Weights of a small image embedding model.
Training: muon at rate 0.0019, 7500 steps, batches of 64.
Rows from block 9 of a small image embedding model, named by matrix and row number. Rows with one number belong to one channel. Each number is 500 + 40 x the weight over its row's rms, rounded and kept within 0 to 999. All counts start at 0. Numbers have three digits each.
Before each channel's rows are labels from the 100 images, of 14976, where the channel reaches its highest value: "strongest on" is what is common among them. Only what is clearly more common there than usual is listed. The data: capsule endoscopy frames (Kvasir-Capsule).
# convs1: first pointwise conv (model.blocks.9.convs.1.weight, 208x208x1x1), inputs 140-207
# convs3: second pointwise conv (model.blocks.9.convs.3.weight, 208x208x1x1, transposed), outputs 140-207

strongest on: finding: pylorus; finding: foreign body
convs1.112:551485508469540534476483523472566484571486508571505467514542490479504475465550523418515527414420497483549499427511428494523453504533509546483530509506506488495470456489493481481443509474478490521579595462
convs3.112:515529473518453525486501507507521547495451518569475490469472520491522474539517446458461458442531520475478458553416492570511497477509585382500425492435483515460469418520530487516427544511525470456481495489

strongest on: finding: ileocecal valve
convs1.84:463491403427497483499457498447551517490441540451469528521551579625534447485559498506550521489525495540521608531528497507573454447554574452472458512479478503565437475494513455517521501498505492549478492457
convs3.84:467483511499416517531577494489523455522458548532479525517501525528481486517539544475524485491502465465500482517512466554444530471470493482492562520523542504494502493452468589465543477522520440535502549467

strongest on: finding: ileocecal valve; finding: blood fresh; finding: angiectasia
convs1.191:472492565553558492527452479502536540435568486530493502555501452493476494503484440542467520448467517463434478531575503480440516419379549520518586502487436503515527524482513542486505561453471523522521519510
convs3.191:589526535497508512513517538532496514474463491413471541490447515476490480457514477488439505551491444562487519496589485472479525551488560597522433516519549510468538527482482461482525511547459452493477530471

strongest on: finding: angiectasia
convs1.149:561523493465517467505502562439480541494453500531471496503568513458401483528576534435485554494522496402532481424504508526467483533534477528494601582559556465557568479502510560534477498468528532569444487537
convs3.149:438464582454473506551470508471510546425567552521468467490542507539424479508518503475523410483511523563501485444518513561493538573476489468441500458563489523450475536507374519399496566506541520574526438534

strongest on: finding: angiectasia
convs1.22:456476513461540532558431497512518481525453567556514479502501447540508455508480458482530498585532475457503406446503422497465442546484533521454537516601486492495482466446478561529519459451502456499544579551
convs3.22:403470488504535480474589500518437491489527485542507567531534455439496452565488501552453510525484533521450519522494461495494564437500514487495419530475521475442478586510484508539394432531551490515462494478

strongest on: finding: angiectasia
convs1.5:497503416442466508470468512447518487473424543546503459570511461529525478480521554527554530484518546505476478557409485544529472551454546510608494550493543536479498495451498517526528402481458574532510528503
convs3.5:597447531382504527519481491486518511511498490476547449612504519516501506538434447555440569479456482461494530526473483510523458460459470482485472549512489450460492500441519558512492541503571436501520494417

strongest on: finding: foreign body
convs1.145:489476475505506481516533516534538431546536452476513497514520526509451476512527487509478505499419457483570420467481485464532544493442429462497469442406462508537523486498526484483531430564536575490520449510
convs3.145:457513472453491531474489481582455508524530530463533489510447459500454522540480544523470455536510525495488437519456519579465507404540444506533456511515538497518561489426561494496500487445477495511544506531

strongest on: finding: ileocecal valve
convs1.153:504546491464531436497540570464506499524536542498467453572523592541421456562514557434423499465503484508482501557503527519502489455499503491450535522516420470432439554485430479559497518489566482509549572483
convs3.153:466523511580558525523486521527487498519489446559516444453444468462509471448435502433583427489492559576505473482534520453465518543601518494473440500458533513499523479491456469467497499426552467526562534497

strongest on: finding: ileocecal valve
convs1.205:510512501517511547536517517476565546569459445552437579503502512439536528519509459485442601522477508403524517526507509522453544466457487510537487458488540519457517562553480591500530442495542554491485470539
convs3.205:483459513427424562510497519514525578410557502525490395471485517506503418540534522498597461525470465486488501498529527446551527579460494480541601527485485472476494542496482464502510493541395548528531495446

strongest on: finding: foreign body
convs1.143:470554510493556539535463439468479563502529526515475494499510512474503472507479542478513536556473438583523507551472482462477458493463447540486446481575547498499543520480523502481514516459520475477375486529
convs3.143:555417536525476526499517524480591438487500536454453455509469453502523512471533426475480503534440419455505459473540539488542397528490510582516470537515482504489525499513477509501469418521459514474508446501

strongest on: finding: ileocecal valve
convs1.3:414454555509528555542468519481519436511541477438524532449543518535485486520532469517542530524528573491467522452465471453475536475478493484495476461469555448383493500497517568514461479512502526454500510566
convs3.3:469377483530466549513528568559506470459532602521467529540575480526508531488468477438557512518469464468501480507502463428516494497444519564483520556576501504449547478574493522349463542540502479495449542463

strongest on: finding: foreign body
convs1.203:484556468551501547512440513544473518454488493553494536530440473517550535411481489494482485520428475482515561559523562560484439503494524573476473487468449435533522531579568464450577428474503513520436556454
convs3.203:499473516473561496484479433552588505544581464525490521516529489418502609526440464454445565465493492479531539556467493494534493484517491455497568480491545563435446498534520451446419557478501508524496484446

strongest on: finding: blood fresh
convs1.51:499446526489456502503507537384372514509514532514481507501470484548591471463614514505506504547505518525502519468551486520458524471510398565480450512491482434503539530517558461508517467531440474459523505520
convs3.51:518562497444469487553482548540524497486539514536448432420457478484489505473516544584528537471447482471550518468493510474447480533497494504513509511550515422482516423458513486591491548489410470578411506481

strongest on: finding: ileocecal valve
convs1.139:469485505492518522427528513545453581555506480578504527568537487406534499449552559456537515536395497493592472538380445538471476494519547531436468416469503502521519509512508487472448530499565569533443524498
convs3.139:524439464545476504419420513494526499519512475511468515519518530521414484479533620534434591544515459499448532450555411530477522447561451501526450521459523537525541507532458473471505419448543512472524602527

strongest on: finding: foreign body
convs1.146:504563513526510565483523457519526578533529503570457486484502485537474581501470408493470457500435519482479501502508399595515469537422418497475466524489512519433510491508465488420481556525493514509473548464
convs3.146:420440529558442468502461512507513488510548472525518473456512532471523463571529511520483525462567502512551530515431526440555540502503569537529602505457470451478521499528533520526408414494563502512538504465

strongest on: finding: ileocecal valve; finding: foreign body
convs1.111:480484515458476501484514470515506498500488509485530439551505516484477568426469539467491443528513440468486452519545463469460455531520487544503466506468519523528444551440473536417508469472556485510550515513
convs3.111:475524558501426405424518442514473496510427458504551556485547524529510428551451444522488520472489495467497433545448456459481500531474490417493524484441501536545511482439483559501482505509492576475450495582

strongest on: finding: foreign body
convs1.193:529538469579559424463617525578520419502618510540438495551446462490493498513461465471472521529490407443573471503527559498530527525450516533526515514454519512506449467486518508459464504515467448452518515488
convs3.193:581484536437501513447492497556479453580471494489532520423484431578481488502469485491557522512548531462522491515534488550478515476467580469509504482484465557461515492484451505520496488385449596528465523477

strongest on: finding: foreign body
convs1.28:503473443448510577461551560543494510477517482539474469428494487450485553491545524442570487522527505578551491517489519454503479463544473517437536487446514480532443496462489557444523562490505507502468531440
convs3.28:508523504469437468550427490495551474513463546464416428503488541507551500519466452513458461447468544494465543556510443454459493490478554403464478478537452524517480533510471557471527562568499471449475483522

strongest on: finding: ileocecal valve
convs1.11:490447456446444492487457458514510518534504517416501442538548435472456498460496523517424484491531472467570564522537538492490537479549490485513514507519489618453463478492489518473489461480494527513526467528
convs3.11:470532517505472492502487497545417465450526561562500527550512462456444420477574479497523521494489513480536541491510482538475523568447508474462509474465497480460478525442512525448497477480498594543490489506

strongest on: finding: ileocecal valve
convs1.33:498509555537500522618566542536428546505514496419447451492440510476457459477572444465470526505530530482446505499536490492462527520516492529493481505457563467543461492627411519573491414486528456444550468533
convs3.33:509464475506497508443509539452563502521530544452475572557544503482570421519439529496445525472528497411528451522455446486499467503445501473574525538497502489468488474591436439534448478522524455533535463476

strongest on: finding: foreign body
convs1.105:622452446499533528510449503475464443481524559466527498480531520519502506529546459521484533478511518451497556533558425493461532503399511510492479519470513467449486495570484469518462544510448518449529489517
convs3.105:475551463507481443514582496551511533458388511421525515514457469541572556481486539471492530528555537463442446447566497511502575506510573497507490490563499452444469568498538532497548494451518522457515432446

strongest on: finding: ileocecal valve; finding: blood fresh
convs1.132:490507472496511516517548490492513610483482476574544428487481499453539482474511561527434493464509534486514471510488527556576571511451464494494511487463478495464516515478531558500497490515466499463495493524
convs3.132:446515576496535546514464519499525444491546642552485475537523465531486531437463537476454519488501571538544509493490517517532505531462458515480512470548505546460561469533497521439467430569437522523542517525

strongest on: finding: foreign body; finding: pylorus
convs1.44:492507514548430451548450442446521588542454467471443466460510567571557477445526492459553514500491560458457522526441515490517489492529458500509546506504498447553587465423462540506524493571475462530480528520
convs3.44:521553477523451531463502478537484492562513486525475499509427483492435423501514521481537433473474501443488523453448415439493551407421498487469450474492549417444474524468491462504461520500447470457469468497

strongest on: finding: angiectasia
convs1.192:508529518501563465526472500469456492480498540520522611498433582488399437470541504536519502538501458520430532473500543508486529498473443517468492518528485486493486506468492525438477491530539463455478418506
convs3.192:532551513493446550502498460494407452559547447525461438544467488453572503497455472558595518559438488505549551499497472476573551493484523499606578544493461513464489476486498520572517481451482481489451466467

strongest on: finding: pylorus
convs1.159:461511571482552495480433466511507542539471488448513510526534442545524549540528494539553536503485520497535536496453529523525539549497478497491476536539511514553479467488473545557529491447493429535472471451
convs3.159:522483500461536466587501529481462556488554544462519531481450491450469457521531457467547589484464483505556477544541487529515483422485557532482510509470478475522548472555471545487461507414507551481479432486

strongest on: finding: angiectasia
convs1.142:493460604442525504450501503436523556531433572519461481551535545429485534462551557504543498500449519497472525512431435544518515510471546455445468462440515492516467558501520482543411527541582540461493450500
convs3.142:504535489531490538449508475506557448527509469497484553480438511544531502477530482552461394542527521548440542487504483527611481532515502543484510518471502516476499492538597475523507475619513455480495458529

strongest on: finding: blood fresh; finding: angiectasia
convs1.92:604462521520522509548470574501526479495536520450577488489506436487468507503503527593507516578407526481517510522527481515521508500551527487532533486533489515498490471479519521527463426480555483504489492439
convs3.92:526495520448494518462452489477483516467511529530420487425455517454579514539485567518437520471458526510540461525532470485504563514478463544526475518485509455493539485482468487427483523562523500465609483542

strongest on: finding: foreign body
convs1.75:444480520584504516464468530474516479528536458368474506599508467522534514523455567503508488494569498450495524484409465487520507480548509442507506510488499484508479488556529490492487498482462479504497499477
convs3.75:481520434470547522507491563494553551485481525481504516486521571461592467481542533552494493519587526517527519499572528530500509562525481511411469434510479500467415475522552465471489473488482500558516437544

strongest on: finding: foreign body
convs1.21:495536518522399461455503484504486507518457521529478513455480496507525533519498482577474404475489553496458413563450465438520464564577500471531447487494478496532484542569573437517533491501532511490443448520
convs3.21:438434464532461520549561547518552475506483467477498406490581466502450498448540553435518459533510524513531469495435528540504469510585516526488501531533482488559448497524433491539506489472469481476503503513

strongest on: finding: foreign body
convs1.120:542507469485497469471556498524518517510461475502500562440485479466518465508490540521489412466491498547500505488510489494503407499560488487588593552566457511479467576561482478524503511438471557470512426545
convs3.120:425475441446404493489466457514450501493562539467566566519523516483461427528496527452455543553538509570466490526528517466534527466518561509473482517487548491518523479507523569510551492476516525489413429506

strongest on: finding: pylorus
convs1.194:570521550432517479491575494515478564583580496521477544490498468501462513474534537530485539585558433494545459477519439579489472485482435452520546564495490498505497522543493523477482475557449498455502487522
convs3.194:410467534425484494497468452542497465501469487521485454532439531455465443461438507494474492513562531535459592494522515484415479532469500436493444485578527580482453505482526540555399544546529512515433517494

strongest on: finding: ileocecal valve
convs1.165:458499456503495526520449469494521491509475385540491483534469477508460514491537496499516512509538491493544464487531447435488539457585544416428518509458471407480495492586586494512548538507441549581494450467
convs3.165:515460499502509496524465524440447611487535490438503474527539500540555426475538538501551557486538530470482466498542441519551474554483508459537471488499555479533456495509512515523474543487523517498463502555

strongest on: finding: pylorus
convs1.119:510558622456503502487477463494482567474511441547531451544554472511538479418382493502501511421503469563454497483519522526437490479468512484490492470554476521483492513503479460510446535519435505522540518427
convs3.119:475490575510516466569524475465548501503524484500518553438554492524468504546483487427392562460461482519516592539489517525527456511433598509512442423408476561551528497476455517426465513485518513488506477491

strongest on: finding: foreign body
convs1.200:541500504477451435488486495567490450510514477447539544524619488517527532509515458531458508493501514427457485482499498494539529531437537485517453476535565498463545520510499588506513508507520467513454502488
convs3.200:451520589522431520502505492482503490529546556523517504489557563583531521452506522486496533454522533546501492504464537472509498482534530439417477562546562484481512521471462549509513525413513438543468473475

strongest on: finding: ileocecal valve
convs1.12:404487535586547462463541511484565507495564539481450478525508525470469480479536456510506508554463495495535512488494446505495466462512478450573511482501527488455515546511458503457523416548557520443486449558
convs3.12:442476471501487534466487506444564531431455530514476506510525479526518425602517469516559499484458561509551571537474557493519464487495472510540618484522564535474438489449538514535507523532522474539467469545

strongest on: finding: foreign body
convs1.59:470535504447488462467461450446442548479413465473505550594467507480520525526452556527507529495490479512494489469534519532501479528445525538460480493492525507457467477480466459528512437503523462466512464533
convs3.59:490479440521429461471507538538466414427518512511532461513556499563492442518513506496447491504528546489523540512529541524440477474532447509427528506538467437494478519482450512507553477480465421555555522473

strongest on: finding: foreign body; finding: pylorus
convs1.88:395539449534509541544543566524469434464476437499518433476487548523512452510545522529455450518450498472467453497521492552480438550428492519530493490496513479549463458503510419454487504598518505503508522524
convs3.88:474418504451462578454451489425536481492542445533457494482432583562502511528508471582538573466470501532551476463524530491480512467533434490570577484530463506451501478499502475561471527486486529495522516515

strongest on: finding: ileocecal valve; finding: pylorus
convs1.1:522522537495449499544504545557485535513416475451494465510485532522458516468552475559517494485516469501518461441497431475481449483501508494489487431488506516517458531481487573534515499551581606566525507546
convs3.1:494502430521460569408495496514485507482512491545504568460410466532535502582454523471459549414439535446489448472584469491550545496538477541456509513499546581465459483519510485505545538489490486484470522449

strongest on: finding: angiectasia
convs1.126:491481467521523543423509551493416516486479535514492533545488606572489376503580453472521513490546451472484462526418471566437511548531460483497473447474444489477484476477543520528510548523554491553445510413
convs3.126:520515453512555447542462486468521552446492481455598450453494495500496495504553520458462492534499427483485505475449481483511480475471499424420469563491515447505468454562483455468460504484571520494496529483

strongest on: finding: ileocecal valve
convs1.38:425496459468511423509483521442497500472444409552515503546491576516543469526459465459480554515471563567437545475550557455575475494478537471492502523484474536546505462552515491438413490427487506527434484501
convs3.38:480536477553438506498457451490560448526552495497546532443473498550492558469485460466490520565491493595443472523455426500467547507541550457515508545487506535528461483520481505490503445460465450500465493489

strongest on: finding: angiectasia
convs1.78:472440588533595494514524574508513513438470513476501435501448504496466449475531538523504448429510415494500429478495521495512558523537542498463501391472540417480478502507551499530484509495493465470456462517
convs3.78:437503522445542476502492518504566456485426494507465435434455511438488404517523455445555542443516539502484488528511428521440572561506544481422438526438502485496490522527492507525565503515545545533466457545

strongest on: finding: angiectasia
convs1.8:549462488483457481520541477470465479595455513508507477531498531488404471514492480593535419437572524444577517528548475570442537503489391411512492554478521476437534531533507535487413550535503544477502419495
convs3.8:481469516476527469503446478490418453504458502483498498495417592415449482532507540499481453524542442468573590484465496466447506515503442489525540449533578478456453515541520545528563478471519485507480530465

strongest on: finding: foreign body; finding: pylorus
convs1.130:522517497445441474525536439552552510531481493473545510485408450436536549486455478498547565553520510471535532453464568500529507422543498531566512505521526443524476512450516443486518468472568452489451478460
convs3.130:514569526497503531489454452526540506476537404525468522459509447514527493490545471549507490448494529524481602487487397465475501514469432501469465520487482446506516513498479443518505509488508485509499551494

strongest on: finding: pylorus; finding: foreign body
convs1.26:494410471561505540560470535465427553490410495470514417519491600521535488525478531483488520471548485512565525473528539478453478440422472523559449559491548561463474548516512458526489448531457461554426489471
convs3.26:486519513433523447553519501378472466512509506467532503467559427486518488472483549434497468499505552484479485521471475485497493542491490456542557535487524500398585510507530462595436419460426508480542543514

strongest on: finding: foreign body
convs1.129:533569596569426502533518471471466484432418474523447523476547514509505474580573471538497532500515510509501448507569454494508507466572415517482503521525486467454597530509493535464497462562488557527478593444
convs3.129:518543517580566483514477524484472473520512574519546481541508490485495492487511499452487520434574489563491510515649505556458528441528510481457537496464423480438468417463448502492466467560448630524479523474

strongest on: finding: foreign body
convs1.55:447525505472546473516515476538534542461519537505541521417493533479503522462539490455494537489517494500542518577484547507504528454460441542561516586525470462486439486503539505439438518454504369600596524531
convs3.55:462518448501542472532523509494550515487520454457491448625478498504450560452489471458535503497470463571488463524506466541452539512503525474419461454485635544499511551504515530509489484498475548548438535460

strongest on: finding: pylorus
convs1.64:384487498433509520528469545491441503485508470610543466499413536545472498489476421481471465593530535459517488490489507523479483513575429475438459505495520513556528498542491461564478544541464441509507451580
convs3.64:524479593405548573478488561560534468466487528508495539477481547501507517479575389523560527505542504568429462486532561497512541501477513475598475477485486602488537505474471491508507472511489483564450493480

strongest on: finding: foreign body
convs1.104:477525431549483469509446404509490466488509438491509463408527589514476495534460445499567483514531523392545485500469550491438486448384471554511541503553492500473556448509489465557502466521489530485471451523
convs3.104:458522549494542500499535510502517519537499493468456475411439449505499544456490501529486547501512445504497566535543477502538468496530468475473454539531503488486490457477454515513575485473511553492512524583

strongest on: finding: ileocecal valve
convs1.46:514519454504468453544476518444424484445457431569513454499509521534544463439527515565508547470523515572494446526462472547516483520510489464479431503513478540492495500473488562487502503501492506501508492477
convs3.46:538516524475472518472448440472492554512454536537546529517581426447473438544404441510590471502533551406529516477519457500523536474512536490463445506509529562534507460520450488515520573496507511513536515451

strongest on: finding: foreign body
convs1.60:464499501472519521500549479541436535498474491467472486546508530546466416481540521476525542494552530385545490477554514435543516464568493501506491476467527530464485414443442482539508497535412446425489445500
convs3.60:507454517529576482483451510436402528504432458534439487485514504502491363487463543488512467479504538519397504495539531541540525532514514559504506487505521509482508549414493467470510419555480588483546451487