{
  "arch": "xception",
  "color_jitter": 0.1,
  "norm": "batchnorm",
  "init": "kaiming_normal",
  "muon_scale": "match_rms_adamw",
  "adamw_lr_other_params": 0.0028
}
Rows from block 8 of a small image embedding model, named by matrix and row number. Rows with one number belong to one channel. Each number is 128 + 24 x the weight over its row's rms, rounded and kept within 0 to 255. All counts start at 0. After the name is the row's rms in percent of the matrix's.
After each channel's rows are labels from the 100 images, of 14976, where the channel reaches its highest value: "colour at peak" is the nearest of a few named colours to the mean colour under the peak. Only what is clearly more common there than usual is listed. The data: capsule endoscopy frames (Kvasir-Capsule).
# convs1: first pointwise conv (model.blocks.8.convs.1.weight, 208x144x1x1), inputs 0-47
# convs3: second pointwise conv (model.blocks.8.convs.3.weight, 208x208x1x1, transposed), outputs 0-51

convs1.77 102 [156  82 141 133  86 127 141 163  90 139 112 145 126 105  67 124  93 122 110 114 127 104 103  88 130  89 127 162 166 142 124 113 103 139 148 100 147 113  92 107 161 136  93 156 107 140 168 120]
convs3.77 096 [147  86 113 134 105 124 142 104 137 145 133 112 115 149  92 141 153 134 156 156 147 151 119 131 131 161 121 124 116 118 104 114 147 136 159 121 146 128 148 145 151 131 131 120 155 148 128  99 120 135 140 117]
colour at peak: grey

convs1.158 097 [165 161 134 163 130 148 158 126 146  89 107  95 144 102 163 103 112 147 128 147 133 136 110  96 156 109 136 129 172 137 135  56 106 132 144 131 110 142 131  96 103 128 124 126 126 148 149 111]
convs3.158 095 [141 154 132  97  89 188  92 125 136 128 106 125 107  93 151 110 123 105 173 146 135 151 134 117 111 116  60  97 117 128 145 134 107 146 118  96 114  51 134 119 143 118 180  99 171 123 143 138 131 115 116 108]
colour at peak: pink; grey

convs1.147 104 [151 100 158 138 115  97 123 102 140 138 138 160 137 171 108 156 141 159 148 100 104 101  98 144 106 102 112 153 124  98 157 142  70 141  76 127 155 105 101 144 120 122 140 114  55 131 146 142]
convs3.147 108 [124 106 136 127 145 140  88 114 139 157 109 148 127 158 149 155 118  97 118 112 101  95 112 127 109 138 134 110  99 122 102 135 165 157 137 129 134 120 121  97 120 151 109 154 151 112  98 118 124 161 183 110]
colour at peak: pink; yellow

convs1.199 101 [141 106 122  97 109 138 110 105  81 122  82 138  86 141 177  98 117 106 160 112 180 163  91 127 124 118  80 117 131 107 149 138 147 141  91 127 148 123 118 160 120 135  94 120 116 113 125 126]
convs3.199 107 [183 130 131 153  92 131 143 158 138 109 161 128 140  94 114  92 110 177 121 110 137 173 123 131 128 106  92 159 153  63 125 130 150 124  74 162 111 173 142  94 112 141 128 147 159 151 122 138 129 111 154 106]
colour at peak: pink

convs1.28 111 [110 131 109  65 104 167 145 116 121 113 121 157 151 118 124  91 112 128 129 148 116 146 110 146 147  49 110 109 125 140 101 107 122 135 137 137 105 100 173 141 180 124 146 149 138 125 142 118]
convs3.28 104 [150 119 121 177 145 136 109 141 136 111 162 147 174 140 102  99 168 160 149 114 146 107 119 100 177 111  99 116 126 103 144  68 157 139 130 116 122 142 125 108 116  91 134 119 131 144 116 121 135 144 159 141]
colour at peak: yellow; orange

convs1.126 104 [128 116 129  65 108 177 183 141 133 145 157 146  90 143 140 124  98 156 142 145 106 115 158 110 123 126 128  94 147 165 102 150 132 154 136 145 161 144 145 120 146 115 120  94 117 120 136  78]
convs3.126 106 [112 139 140 113 140 110 157 137 149  80 141 123 118  82 109 156  85 131 111 150 149 144 136 168 131 132 139 170 175  79 130 135 114 171 143 139 110 129 149 124 139 115 138 132 152 120  88 134 130 121 110 132]
colour at peak: pink

convs1.62 097 [126 118 113 150 105 107 142 161 128  83 121 155 134 142 117 139 142 170 154 155 152  94  72  94 118 127 136  89 106 128 139 111 145 134  80 119  95  74 117 108 101 133 120 136 146 145 127 118]
convs3.62 101 [100 116 132  91 103 126  90  86 119 159 143 153 116 101 168 115 142 123 176 137 124 111 133 132 127 143 113 103 126  99 159 121 144 152 119 120 162 116 156 147 109  90 100 135 148 169 162  88 117 110 156 108]
colour at peak: grey

convs1.149 093 [122 146  89 114  75 142 110 112 148 120  79 133 116 106 159 133 125 115 142 163 136 134 169 117  93  83 109 144 105  71 189 141 114 163 116 126 174 184 162 116  90 105 144 137 144 124 106  93]
convs3.149 101 [148 164 144 156  87 150 146 106 188 126 119 119 113 107 114 143  71 114 137 150 111 132 126 151  65 123 114 102 143 113 182 115 106 189 164 129  92 138 144 128 114 135 121 140 181 109 103 154 143 105 122 103]
colour at peak: pink

convs1.127 098 [133 165 135  99 150 103 134 105  88 122 114 103 103 125 129 155 150 108  88 127 154 126 124 162 167 104 109  95 137 145 122 144  89 113  74 121  92  91 112 165 135 141 173 148 154 121 119 109]
convs3.127 104 [152 178 142 143 175  86  94 135 114 120 121 102 144  90 149  98 105  87 125  99 146 143 128 160 144 126 151 106 143 124 106 133 129 130 100 102 121 136 118 157 116 104 150 180 171 123 106 110 176 187 130 148]
colour at peak: orange

convs1.107 103 [157 102 174 187 105 126 127  79 112 118 149 135 124 134  90 172 116 137 153  56 139 111 124  97  98 105 147 123 130 109 115 155  52 123 138 115 121 137 147 122 189 102 100 155 121 127  95 153]
convs3.107 102 [132 132 134 122 190 123 116 122 126 131 106 143 165  84 125 134 139 133 160 121 136 114 178 118 151 129 153 144 119 135 151 141  97 114 124 119 138 128 120 155  91 121 120  72 183 142 190 185  95 151 155 125]
colour at peak: grey

convs1.184 100 [122 122  91 102  92 144 121 123 108 112 124 110 160 123 137 141 109 158 129 145 100 132  92 118  60 112 146 144 110 141 144 134 129 161 151 144 121 128 106 147 156 126 151 117 143 158  95 168]
convs3.184 098 [133 121 116 170 127 129 129 158 127 113 127 132 157 114 139 149 126 160  87  92 128 113 123  99 140 122 150 102  92  84 143 108 130 133 135 154  94  81 132 112 129 156 147 128 115 110 121 146 137 148 167 133]
colour at peak: orange

convs1.20 109 [111 141 113 121 137 149 119 166 145 118 121 146 130 107 124  69 123 109 176 118 131 185 138 132 108 116 148 122 192 115 113 129 147  87 160 104 124 112 121  87 119  66 150 153 117 121  66 145]
convs3.20 111 [165 132 115 142 102 139 143 165 114 120 135 116 110 124 167 105 106 101 153 101 125 185 170 127  90 147  79 141 103 122 168 151 146 100 129 138 132 144 100 154 132 125 125 138  91 101 160 122 108 131  99  95]
colour at peak: yellow

convs1.133 102 [104 166 137 119 154 106 141 121 167 148  92 157 108 100 151 153 129 137 106 148 121 143 169 142  84 128 141 126 105 115  97 143  84 132  86 120 138 145 126 116 138 140 111 122  80 125 155  88]
convs3.133 091 [144 153 131 106 160 145 106 129 132 161 143 150  93 128 179 151 165  93 131 178 130  91 140 150 177 120  87  83 118 128 127 103 141 143 115 140 112 133 124 169 150 175 134 127 149 143  84 114 114 121  59 119]
colour at peak: orange

convs1.198 111 [151  99 119 143 152 136 120 148 152 125 138 165 160 119 135 180 133 121 123 130 113 103 137 129 141 104 140 157 130 136 105 112 136 142 144 110 176 154 125 144 152 100 147 133 139 137 131 165]
convs3.198 103 [132 122 162 165 100 117 114 129 218 157 116 144 179 129 160 128 142 118 160 151 121  92  82 118 101 132 171 139 136  83 110 137 155 148 126 112 113 124  84 136 141 111 156 100 156  93  98 146 140 111 122  98]
colour at peak: pink; grey

convs1.181 090 [ 91 144 138 143 123  96 105 124 154 105  99 159 142 106 134 108 134 159 121 123 154 138 123 131 125  90 115 109 195 143 137 114 155 112  84 130  77 126 103 126 125 156  96  91 142 132 102 107]
convs3.181 100 [118 136 105 147 145 143 124 150 119 112 127 147 146 140 140 148 119 145 104 156 130 144 105 134 161 129 154 151 131 126 128 134 112 109 143  81 131  97 105  78 139 133 140 144 104 105 115 132 109 151 126 158]
colour at peak: black

convs1.86 090 [101 118 108 164  80 154 117 140 110 106 138 106 122 142 113 128  97 106 122 103  98 133 124  97 146 106 122 168 131 113 131 144 160 109 138 157 104 130 122 112 129  95 121 145  89 127  78  97]
convs3.86 092 [121 114 109 156 127 132 145  97 118 112 134 131 164 130 134 113 122 121 106 149 115 133 102 143  68 135 178 117 170 108 172 113 102  92 144 160 139 116 112 120 156 162  91 132 120 172 144 148 135 109 142 140]
colour at peak: grey

convs1.203 098 [174 162 117 121 116 101  98 164  79  88 126 118 128 157 121 122 135 104 106 127 177 117 147 161  92 105 121 141 115 127 144 160 135  88  84 152 141 104 114 175 102 122 112 141 120 148 139 111]
convs3.203 101 [123 147 142 149 105 123 157 153  68 102 135  60 102 104 131 131 143 106 129  92 109 135 100 177 133  83 137 129 137 133 138 144  67 111 160 159 125 124 132 142 125 130  94 142  83 127 103  77 131 131 140 106]
colour at peak: orange

convs1.143 083 [118 148 129 137 152  77 156 107 151 109 107 116 132 107 101 135 107 185 119 130 143 136 117 173  85  92 138  76 153 125 103 116 153 157  92 194 148 102  65  90  85 128 144 124 150 175  97 134]
convs3.143 085 [129  93 137 115 173 152  92 111 138 125  87 127 109  94 132 124 165 100 130  94 109 137 113 114 122 140  96 126 147 130 129 139 135 105 169 127  88 122 151  71 109 109 146 129 141 124 118  72 151 145 112 115]
colour at peak: black

convs1.80 092 [126 156 142 111 166 105 113 177 149  79 149 161 167  99 115 118 137 123 147 154 117 172 135 111 105 107 129 149 149 114 105 122 128 137 169 127 118 150 103 122 133 174 139 164 101 156 121 113]
convs3.80 092 [140 147 101 139 107  73 129 123 125 120 143  99 163 108  92 154 100 112 116 139 131 110 119  84  87 141 159 115 118 137 103 118 104 151  75 137 126 150 118 125 138 131  89 103 102 119 118 148 120 107 112  85]
colour at peak: orange

convs1.166 092 [144  85 127 151 144 115 123 145 148 124 125 124  94 139 107 134 158 141 127 126 159  94 138  93 118 135 120 137 110  91 148 174 151 121 131 125  92 121 122 115 116 126 134  99 148 107 114 111]
convs3.166 096 [129 101 122 131 126 123 125 123 155 122 121 150 146 169  84 109 130 132 140 102 130 132 151 147 143 131 104 165  97 124 136 170 128 203 148 102 112 153  89 171 136 153 118 112 129 118 181 146 148 138 134 114]
colour at peak: orange

convs1.39 099 [110 173 157 101 120  96 111 171  66 111 123 110 102 145  95 103  98 133  98 157 174 128 146 142  81 120 136 152 141 143 102 129 125 115  92 151 122 123 102 128 110 127 107 109 102 121 102 118]
convs3.39 109 [129 115 151 103 106 140  88 107 165 123 169 144 125 150 132  74 142 102 143 105 131 142 122 149 101 164 121 158  60 173 118 129 149  61  92 136 118 116 126 145 118 109 104 112 103 117 140 108 121  87 147 139]
colour at peak: orange; black

convs1.15 102 [ 93 138 142 128 133 143 110 133 111 110 135 142 112 121 129 119 138 172 146 154 128 136 125 132 152  75 118 117 130 131 124 128 131 126 128 155 112 123 128 125 170 119 137  96 119 128 153 153]
convs3.15 102 [122 113 154 125 105 128 129 133 120  97 139 194  93 109 147 141 119 117 139 138 120 142 125 129  93 160 143 118 114 116 138  92 162  94 106 164  70 177 104 133 135 135 117  96  79 129 125 125 159 146 131  83]
colour at peak: orange

convs1.162 087 [ 88  95  91 144 153 134 141 106 137 146 102 123 125 163 133 141 114 183 138 195 148 123 113 106 158  78 109 117 126 109 102  95 122 104 146  95  75 142  81 173 127 139  97 159 130 133 158 144]
convs3.162 092 [154 155 126 138 140 127 136 147 122  87 100 131 167 133 135 160 137 146 140 163 162 113 143 168 148 150 137 122 123 154 135 103 138 127  92 112  94 148 103 112 119 133 110 128 109 143 149 152 110 135 110  94]
colour at peak: orange

convs1.179 091 [134 118 111 121 153 142 124  99  75 140  67 123 111  83 161 112  90 122  90 163 151 130 115 128 157 129 150 103 176 132 172 122 155 164 122  90 106 135  73 127 122 108 135 136 130  99 151  93]
convs3.179 100 [135 149 165 120 120 117 119 136 107 118 148 136  97 116 146 165 126 170 111 104 117 145 125 159 158 107 150 132  83 154 128 128 170 116 154 121  68 179 114 142  60 111 104  80 123 123 101 123 154 163 146 111]
colour at peak: pink; yellow

convs1.189 089 [148  76 165 168 106 148 169 112 118 142 129 121 162  69 129 129 144 130  94 119 119 131 153 140 115 156 126 146 119 101 111 111  98 122 103  93 178 119 141 128 152 156 131 135 129 144 145 141]
convs3.189 096 [145 103 132 120 121 125 136 100 133 167 106 120 122 133 174 129 142 133  70  89  95  93 140 167 139 126 109  82 131 142 107 119 115  92 100 131 140 129 158 143  97  97 158 122 139 129  78 115 142 150 122 126]
colour at peak: pink

convs1.100 108 [116 128 172 128  92 121 109 149  91 133 111 135 110 158 113  99 146 171 134 142 150 128 129 147 121 145 139 117  96 110 165 142 161 118 175 155 146 170 126 139 114 123 118 139 128 119 161  74]
convs3.100 101 [110  97 152 110 137 143 137 128 121 116 126 135 141 126 136 137 133 146  98 100 142  90 125 155 100 127 117 140 156 119 162 134 122 122 160 136 146 141 139 111 124 105 134 127 100 153 172 113 159  74 127  80]
colour at peak: yellow